A small multi-label image tagger, trained from scratch: 145000 training examples.
Rows from block 2 of a small multi-label image tagger, named by matrix and row number. Rows with one number belong to one channel. Each number is 500 + 25 x the weight over its row's rms, rounded and kept within 0 to 999. All counts start at 0. Numbers have three digits each.
After each channel's rows are labels from the 100 images, of 14976, where the channel reaches its highest value: "patch colour" is the nearest of a few named colours to the mean colour under the peak. Only what is clearly more common there than usual is listed. The data: Sentinel-2 satellite tiles (TerraMesh). In brackets: how many of the 100, against the usual share in percent.
# sq0: squeeze pointwise conv (model.blocks.2.sq.0.weight, 48x96x1x1), inputs 0-95
# e10: expand pointwise conv (model.blocks.2.e1.0.weight, 96x48x1x1, transposed), outputs 0-95
# e30: expand 3x3 conv (model.blocks.2.e3.0.weight, 96x48x3x3, transposed, each kernel summed), outputs 0-95

sq0.27:499454512512488504479504511488513475474461582509488504492474503496489507536487530567509503526462514511529469476557497505514496498477501474496496495455540507499464507498495482509476502505516513523471484508523497452498532504557480506503554492535487508520525499486542491503486486545529461535
e10.27:461484503523520485494430450514514455536534484536514449501497475477492507500492511508529503477511496501520494527510485500501529463491467530517450492525480493541527509488499484516499488443467514484484506544501487467492517541535534513513528506473443480514506485523510486533499556505493480512
e30.27:477512505498443536484476461482497546473515487523512496499506504482470459485521494500482484457466467466498439490530522471457478473494504513472490503472509544534477505522480500486528499506521482477475528453517478513526498448485495489544482490490515476486483524487487462515550460471474511477
patch colour: grey (75 vs 27.5)

sq0.6:511462482492485508470497496499492506436493470552478478467497489503424477505523459483481542511492474528441489467513494474498510499494500475499499514492484463497511520504520514466502471522539522531536514482465473499507492504467513482535496497508503449493469539488474550493464473521482536488
e10.6:522473443503508508498475531529483546510518496479501516495469508461504475495477564490515485478486495483504503449506488489481494506494511483459460511537536488509512522526483504514527486507535464473532558531492509550482486487544523535507475503468459545489491520513498509504504563472485514486
e30.6:485517515471489515451516540473516475489490549481511554497503505547469474511481534501465514523503505529531469501516525500474539489497496511476492504478529532490506527505532466480506522474458502497492520486477500476522507536540478469526523480519458494422534474457471516493490475504497491470
patch colour: black (40 vs 16.3)

sq0.28:497499516508482522511494475528489509475503486556506497495526527504500522465503483470549547466493505518432493501495501503485496500522495487514482514505471477474501451504514471452487495513501511489504521494535490481517477487487546535506513529532555488520493585527490511502446526498522492557
e10.28:512527487487525523501491475482518500500487486486479508528503520478518486481508454471465495503488480478476492511457525507514527524518497466466495430470513468456488484547526514492498480487512546500516490544545518554524485468485505519482502475455454531504544498530485497462487543468495479522
e30.28:486475532452482454520492493496465538476498538483489468477495485478500464423479510474497523524496521519485487490477500498499435493499504496481518500510493463491500530519513530517511501490545549471509487530475484478501479509446517492485481520484531490504510526497429515478517499496516525554
patch colour: black (36 vs 16.3)

sq0.41:475508530469466482489491470506495497518536496520518503497525442529439501500529545522470516527494463461499520481473536470484517503499462487466523475474515467509468490490493483496483546436539514518496471518519482470491512493466499554501501492482515506511494497500513513520437548513485501512
e10.41:529538498473472513481490493496491509528451490489472516489489508506506504484498495463468472469504504476489484533510514546482524508517509472469467477499416468513438491513515477464497502513541478502514506508485491494518500429494464473437487510448502527494475487479493533494486520470502503517
e30.41:495489471510512485487510509479492488489547466539539465550489523473519465489476508505498482510459480532483509476496504473520474491500575520488509503481509501490504473507474538536493484505502476477519510478489483548581532519531504500491493463499490537487522573505526510509520489535483493509
patch colour: brown (81 vs 38.7)

sq0.4:494497477498505488461497483498499475488500493560498485489476506517493482503479503478515562510542498495482500496498467485526526481500518489469506527507490477446473531483503505510524532491464496479467473464431460499475462504476505475449495504529461552511529496471513523499476533471449488461
e10.4:496489513507484538529556493487489514506499507506496477505469506517502495478495484454464495482492469497496497506498495541536521492467511510468476502485582503511495503529467472502513522537500485509442493498500497543487459510533474459453523550515491540488513495491499536496501528497447459548
e30.4:481456519522530516510512533476535484477481515478460497487486527491491492501579456491547528503488513496478505502493518529480514509452512485506508542493472458491474500502483490462512492539467502519504448478461505483533464482517521531458490542495512468465488472505510507479512547507473485475
patch colour: black (38 vs 16.3)

sq0.38:492497495489503494504487507502478498479471510584519485479495492508484506486466490470506584487516456455476478475490467477468543478511505513453489518501504456482477532509509523512497469526486498501498511512499501504488517477488463509510506473496470448511546477525524531482485479555509485451
e10.38:519472503491489526447518533478502533489478506481491470467522484493449516469476492492492488489504490470465500516486522541543499473494480478499451477503512494510515494531501500487488485537513492491515540532528552540522483496531500522452490448519544532545460489477507546500476516508495485547
e30.38:502504511452478539481502503437488501466520519508488500479470504485474534467552521563490467502506498532519510480462507479484509482485468470506513555495557544516491492489508461490537526503482531536491565511472504486505499515485487504494481482525494491475537502485493521496455522473495491477
patch colour: black (41 vs 16.3)

sq0.12:489507509503508473512492480521463537489475488426501510530546507519482521497532491525466504515506504497480527475492488472518492483455535496544548498524507522476502507518497508517544517530491520505551523515564470496518538501530485539468528508513516510512488516544472512520492484492491446543
e10.12:519499467497557501449484543507567492469480468470472519545471504480521501519510477495463520526517486463494484483503513478499516505508514477461481489512526502505481507499540556501514473493490523523545480461537480492498494501521496564487537502452473504477493509528511491515527484476464485487
e30.12:486556482528454497485525500482494459510484486510528519530480498521506518526516501518468473513513469514445498513483494472489468498489510460495502480495516498479528496492480507466580442515484529493489471480527468530510461500504502455495501488479551498469498496462458532485483468518477497539
patch colour: brown (66 vs 38.7)

sq0.47:544494499541541551522523538490512501509493502492526495506485486482516537532502490512491533525493506558468493545493503510496515531520500551504482507461459559473490507504507524464480491487499485506546483471479501510500468534476470496450490476478515504485510500550511492535456545483529479482
e10.47:523520493531520459516463472497515476516500539460503482516555511553509469533504504503487524489471544510517529517515502476481471511496529473526491477498540502469464533484544492462519542507487483540519512494494495488514457482478457525556515495523526475511488511511530488525531486546476516493
e30.47:525496528463510499488521483499499532538495531518491451529513501530479538541469484534515505471487462532506467534517535502500538490499502511492515541483520458541473506513533538497520482552492527528492539513529473517514513492496515494536514436509504474468491498457509499536508492480490551510
patch colour: pink (62 vs 8.8)

sq0.16:497467480525500499503491491449528498493519520464484510495491530508512461522541566543527514485488493493567475516533518539497484499494528507515472451472527502516539556500508488534490483502474516487502465502494521503494471491479503455497466497479449461493541504524468484488515512512471497535
e10.16:475492531474532490507430512530487469466494512500526503458454490511478513454509459482529496483501526523481499476501499471451480499485510460529551503496488507542495508503499503548482459495541526525505488507537475549459494512512551493489501494495523492545481478498484452477480498512512498492
e30.16:480476452459436457493460491529524516525499509456524484443491482468489450484472486493503529478504494468513479529504498534512477485490496502477489506488467490510500486507497509497535538521463486444491497471557481496520500485544492501489544492486504470492477516516463492517503477495528552486
patch colour: grey (68 vs 27.5)

sq0.0:476530486488537487475491474488493515518432461496467509527510508498461462468509486493462505457482479482472496485484507501466499491460504439510543494482500475517507509492500476526470484497482502505456469502493504515526509480497527520529487475547454469492446481498446475494456519536514504515
e10.0:499513512449526451504484532463429512543473494508481474459457460493519471512509504474447493472490493495488487530536475495513471488514497506506520522500472482496515489482527480538502500542485466530497520507520514478486497508473493574483465530500520496462501515482504490491542496501507548511
e30.0:487508506488485506536541541489487511503549508526519471439524538478517513497534565468478495497523460579502528501494507540497512529478513508496522510521551569508509492489508487476496486522538516486501483497489486497533496479488545517509497487519448472489482497507485516526496474486489496512
patch colour: black (56 vs 16.3)

sq0.9:522532507509514528502507503492493496489472483475489502490498486483467532493456475480480519470454479476483510527487519502468553503453470537510474509463526519507517508540460483523495488519505492483483488483496491491550504523446561476469445506533490513480515464532519475524472514552531488480
e10.9:468523578497492477517525540472532522509518514485486522469462471499470484543483492531491516527469533520517518462494520482512477480461489507508533509492509548537526495493522484444497497530495485497448504531514480512496531478515486534517508501483495501553488501504491561511541500500531481501
e30.9:517473526437485532495511495466516498499513524529499476460533500477500506500528503509481446531514466567535534524524534526513521520503502478538513519528538505495536494505514467504545547552532500491514491518495453472482489501476494522522529514480459484495489490472488540497488518482492479498
patch colour: pink (61 vs 8.8)

sq0.24:488461459503482473502519465506498488490539486531458487496494521504493449446491492516501529457476500454508478494465510494497499505552494484454491491508487539512494511482497561473448510506467514454489510498508474491517519516496473508473505547506523456536506560520485536509497466488519500501
e10.24:506496484424454525469532530504504547453468444491479529491471490509506507464505485471500498489499509479457464497527505509519478480500503523495479506484518502487560488546497492469464499526513519479494506507484501515455487506572494505514476498485494534462500503503474522485509478520456467512
e30.24:437532493502480487447516483486473480522498468493522480512451491532469460502499556482496483473516506506506488478474531445430503468527501487502484527514527497514488503519506521546469486527465518449480536472472477477527493485506478476514481520493482464484506527467501478490494496489475500512
patch colour: black (36 vs 16.3)

sq0.5:529551481479517508477477489527487520541478466478483550544543474527496514494463506487495475469496480482494507529530500467483500491500487510587488484486494487507498448518535480475545521522491498524486502521490505522494514509506490527491518481508477514524475464546519508486532446471487493458
e10.5:496494469476499466531521447484518461500489505454460498519510519474486511480536483492496491518475476478559496486490542478475486512503493488499548553490514501478521471455491508511494486508483500500518557495525514492523512469469454577519513505484498507486506485510489476463487472554506474476
e30.5:565556523542494493503540492506475525485516514500507542471495503466518472486580527499514475513507506532526493512491490477528498534539519500505527498468521502537523506500493490474528522522516506491542511485520482500567510492512516493502510456484478459489514495528457482536517502524508486464
patch colour: brown (65 vs 38.7)

sq0.46:521501510534463506477501505544489529502525502536498497538539477494471490495545515533516481508550475501523534506497565494500507450549462509563519494456464478507504514488513467475540514503520511536496501508512517477480507520537499523494474490471559516531494474489484467507495491515508518494
e10.46:540491490479486490500549535496521523508476484500496515538513478481525502494543497488485487514494485496495501508490442539498481533517543505435483492510466514525468512503448507499502504487433524477505466505509507464491513499479497437471476446439492489495502494534511529494476510500474519533
e30.46:515494453469477463489496531476485472471523495530513489545531504532478497492495531505506495487507491524515512511487505457516518525477549478466496487503506468462519514520468505587506476512505475456511493485476493523529506536520495522470471489446535506464499534512485488513542453518478496517
patch colour: brown (67 vs 38.7)

sq0.44:483464491502450471446488507514497496450480501496486491496516499466474477497441477493545504495486482492523495504496481456486468455505504494510507491499519537533493503546494468478526526539465492496453506470527462488488502503519545483473492532551495433482485500478481505495473530477471494514
e10.44:494484513517508510518476536493496502477492476506500503456509486494491496537482493460493500504498477477526492494491451519510506492511494497466536552485461493490549485513468503478508539536470517444505496498483593484512465480514512550559503516452483531493476493491507514507514478551507491482
e30.44:478509537530551475544569532536499471494459510474486509492470479503507486504502501478487484520521523515483513513485497480486539525519492523502521467547519519519561525492494533492516509474487471515511476527505532447508488496525470504506524523487502505464433458480511479517502456526510509492
patch colour: black (35 vs 16.3)

sq0.7:491489516449470495470504508492523499504502490477520517515483447487454480507489487492479472511502460449496496512520521478466490503453438495501490490539470499509506565532495496506488540474491499509503471486526514518515572499493508546498503533501521510498515518474535557525516497547478530497
e10.7:506432519519492504509522509428486484482497489488512506462494523491515518541465494459470496510478508506481520486496440503489482501490507486504547495529479477505490514465495522467507479486460509488493522519478527488494452518462491513541515446509484440551510483538486481471460499494488484513
e30.7:495522511521489521490532502499499496489539506546559520502484533502496443490527492483490529514509464521500505486484473498489481532474550502529506503479510505507517462508508508534481498502521533480478510478487529559582505499516552478486486483511453472476532562531492508505532482502480512506
patch colour: brown (71 vs 38.7)