{"model": "multi-label image tagger", "dataset": "Sentinel-2 satellite tiles (TerraMesh)", "train_examples": 145000, "image_size": 32, "crop_scale_min": 1, "horizontal_flip": true, "translate": 0.06, "rotation_deg": 5, "arch": "squeezenet", "norm": "batchnorm", "activation": "relu", "padding_mode": "replicate", "depths": [2, 5, 5], "kernel_size": 3, "stem": "deep", "widths": [96, 192, 384], "num_labels": 9, "init": "trunc_normal_002", "optimizer": "muon", "muon_scale": "match_rms_adamw", "lr": 0.0043, "momentum": 0.95, "nesterov": true, "orthogonalizer": "polar_express", "adamw_lr_other_params": 0.0009, "steps": 6100, "batch_size": 128, "epochs": 5.4, "lr_schedule": "wsd_sqrt", "decay_fraction": 0.3, "final_lr_fraction": 0, "warmup_steps": 180, "weight_decay": 0.3, "adamw_weight_decay_other_params": 0.05}
Rows from block 4 of a small multi-label image tagger, named by matrix and row number. Each number is 128 + 24 x the weight over its row's rms, rounded and kept within 0 to 255. All counts start at 0. Numbers have three digits each. After the name is the row's rms in percent of the matrix's.
After each channel's rows are labels from the 100 images, of 14976, where the channel reaches its highest value: "top examples" is what is common among them. Only what is clearly more common there than usual is listed. The data: Sentinel-2 satellite tiles (TerraMesh).
# sq0: squeeze pointwise conv (model.blocks.4.sq.0.weight, 48x192x1x1), inputs 144-191

sq0.22 105:096159149134132131157152145136123119141108135123163132133107143161141142083119109192118136124135141136133105137113117145084105129143185136121122
top examples: snow or ice; main land cover: snow or ice

sq0.7 114:109117150129123149093123152066120129146176077131125155124114115083086105124054090163169119143132127108130106090075120100155142113100107052111112
top examples: crops; built area; main land cover: crops

sq0.39 096:083121165139129111130127140167130096132121099130129107127114132134134108115146124148113123141110166126090121139102108135133169122134127130184119
top examples: clouds; trees; main land cover: trees

sq0.15 101:131173138145142140154128124147140140120125196137140143097117172128147118154130138116125153145153123095130132128150080142117153123134147111173131
top examples: snow or ice; main land cover: snow or ice

sq0.42 104:169121126088119115106104128102126133146139119124067111140127107132114081108144062144113169157129158141146123094100153099140107140124139134110124
top examples: water; flooded vegetation; main land cover: flooded vegetation

sq0.45 103:165126115113125118130136135140133124118104131117120129143176096153139124148089146160141107124100147122106104115148107124160132108154114100142144
top examples: water; flooded vegetation; main land cover: flooded vegetation

sq0.17 094:138147154116092153156127119118094157114101137125127160091147105106141148127053115151122087112140111097164109104126154169083118155132091119069123
top examples: snow or ice; main land cover: snow or ice

sq0.5 106:131138100110130137142138110163132104129121149151157150178086130150084084110144126121116129167112111146076121130148123105153095117092107096146072
top examples: main land cover: trees; clouds

sq0.21 098:131137106101129104105161144127107093135141136136139120107139131138093083116161135096101100170092130130153147161093132087132106123116068162136137
top examples: clouds; trees; main land cover: trees

sq0.23 091:151103117123142125147147150123130135109176150123132151148100123116148121115126125106126177154120076097131131113128160120130159103124095135151157
top examples: clouds; trees; main land cover: trees

sq0.2 104:118115137113157101113169125121130127143105083099123096113142100111149097120118172132113139099075123144118149093145121108119150130150121162153132
top examples: bare ground; snow or ice

sq0.4 098:118133127123118115136157066113106086076139142139119137154155108128138175132161137122114101065136131140117149124165116132097110137158132151150129
top examples: crops; built area; main land cover: crops

sq0.16 096:108153118158107163138140098132124125127124117080113124116106120105114141115113135133127098095121149110084110078129108132134137143115145132158088
top examples: snow or ice; main land cover: snow or ice

sq0.34 103:112123121133124132099147135113131113109118142158158129141095127119134137110101125127079127116112144138123135143107145146123136125129123155123126
top examples: bare ground; snow or ice

sq0.14 091:088097126133120104141159121055117140123058173133141133119171119131115140068135116179078146096133148149093161133125190118142129134130117121131084
top examples: crops; built area; main land cover: crops

sq0.26 098:114169114124135136138107118173128147183139155128135150126128162146128123111094142135097125125129164120125150154129143171116140148104130118101079
top examples: clouds; trees; main land cover: trees

sq0.32 095:114110126129145113116121120111133100134130105148092133136117079182140130170169137111140150130156124128154139141142092125108141124129158146126171
top examples: crops; built area; main land cover: crops

sq0.27 094:140088123134086166113149110122146109139112132108159105117125078133162181087115162106102167172117110098137127174129112166134164148139159142155092
top examples: clouds; trees; main land cover: trees

sq0.37 088:089126109133106159088116119145112136125137151149140081106128176128144085112152145157151143128119126109065133120153141104107156144129117141131125
top examples: crops; built area; main land cover: crops

sq0.31 089:098126121127130111100115219109117112128149103114155130120117135143072096113082156158130131117118104110125127157112102123117098131093113110085101
top examples: snow or ice; main land cover: snow or ice

sq0.13 104:168095124140127130138122125098135133104112140121166124107146117103094107148115047095111110103133097130188116174106097097161113125123130146135143
top examples: clouds; trees; main land cover: trees

sq0.36 094:114120110113136136142107149142127132129093080147116108176146126105144097122075086075084116113116151146123130122127098120099099133146128159126077
top examples: bare ground; snow or ice; main land cover: snow or ice

sq0.35 106:075100135135131142133101119126128167107149100125094101110119122100108119166127121137138131121100153091061111088127141183155139111162131113084071
top examples: snow or ice; main land cover: snow or ice

sq0.8 098:094136111138129110148138124078131086144131072129117125154121134128121108122149142090115137086109122120093141120119139127154095126178168176163146
top examples: water; flooded vegetation; main land cover: flooded vegetation

sq0.10 100:133147140142116144153137111100122135166150150116127158106097156122146129123105135081118165160123135154082120170126111144145118114092128117103148
top examples: snow or ice; main land cover: snow or ice

sq0.20 102:116179141123106140140077102169118102128171141115140158139116146101105113107149129118144117139172129096134111130093103145168102110152155157097112
top examples: clouds; trees; main land cover: trees

sq0.25 095:136185099112123119135158156088117115121119120070086087104148102082114140096128111100140155150132130112122121123140123111130177129169122126131100
top examples: snow or ice; main land cover: snow or ice

sq0.3 100:136125124115108126116123155163123110125093122080121164139116115146141115112074137101067116127114161114080129147147115094100124122147157122094149
top examples: bare ground; snow or ice

sq0.43 095:141118115131138137149121136032154132128177121138172119121126117149125173126110117103144163138113114116092113106098142101117151136136128145137188
top examples: crops; built area; main land cover: crops

sq0.18 111:096097133108140131107133087110121110121151107108147147088119095113127138142147111135137117129117105133131110111107143125105106103106111175137142
top examples: snow or ice; main land cover: snow or ice

sq0.46 097:114161162142117143146150142136135100129092136105145117119148153115146103121149143099147138117135144131102159156112167105120146105149109133111181
top examples: snow or ice; main land cover: snow or ice

sq0.19 102:101126119130129128165120111118100102150118129123140117115077080152150105117114159141130097136163121091097136087103116112090112138116106154166124
top examples: bare ground; snow or ice

sq0.28 104:125140115140124145141107118129121140158124172107076143143126104130093134131107153125163072130118124123147131131156151099152111117124159132100096
top examples: clouds; trees; main land cover: trees

sq0.24 090:145132117102124128135082136092127148076160095124095139137104073123059091163137127117144106183111105122137131117153135116161132135130125161097139
top examples: crops; built area; main land cover: crops

sq0.41 102:116128108127109104109135103140136091085130061094104134116160152118154122102134123126134135111118129115150145104097092140170113130159121102097079
top examples: snow or ice; main land cover: snow or ice; flooded vegetation

sq0.40 104:089069136118132169109108132080137103123110126167134116133167137143087112142085142151153109097136158165128144087133124135098122168062127067131128
top examples: water; flooded vegetation; main land cover: flooded vegetation

sq0.38 112:119156152129131122123160121151126097136114129117141135129110127116088129129172169127123139158136170122099108151148136120144104143130156165096144
top examples: trees; main land cover: trees; clouds

sq0.47 106:170117117117139137110123141109137163100110133171138095133107147115123127131119115100094112092113159132106125098122121130109130127155137133133147
top examples: snow or ice; main land cover: snow or ice

sq0.9 102:117097148115113132129137110098146052111134044138075116135142133093152152106139135139139124162106097103143134171084088142114085156117115157161107
top examples: water; flooded vegetation; main land cover: flooded vegetation

sq0.44 106:144160128113113119112107119154118133111144115136087135106082132116120132096109117096096119084144164132099113167147139136071105116148115106114153
top examples: snow or ice; main land cover: snow or ice

sq0.6 097:086157128126181136163090114096120120109123119152131118138157097146147142102108160113166131117120114161126127109104105115159109087099089095093123
top examples: snow or ice; main land cover: snow or ice

sq0.12 102:085158127115133134094118104089120114116126086099118119126100145150129115133136110167119165109134112093110126110160119118116191117174141134107076
top examples: water; flooded vegetation; main land cover: flooded vegetation

sq0.0 100:097120092152108139114117116098145144117128117170127137166107092136119134107132099146158152141114212115126139119112168158145126109112139145041135
top examples: water; flooded vegetation; main land cover: flooded vegetation

sq0.29 099:108135133138107100136154114088142178106154078107103138079121166137150088122135163114119173138130130134163132113133160090145123135129157120147101
top examples: water; flooded vegetation; main land cover: flooded vegetation

sq0.1 095:061124132153111119131155166147139147108118141117140150116144108148188125138129160120138139100130149125102131144179177128104148105156118111129166
top examples: snow or ice; main land cover: snow or ice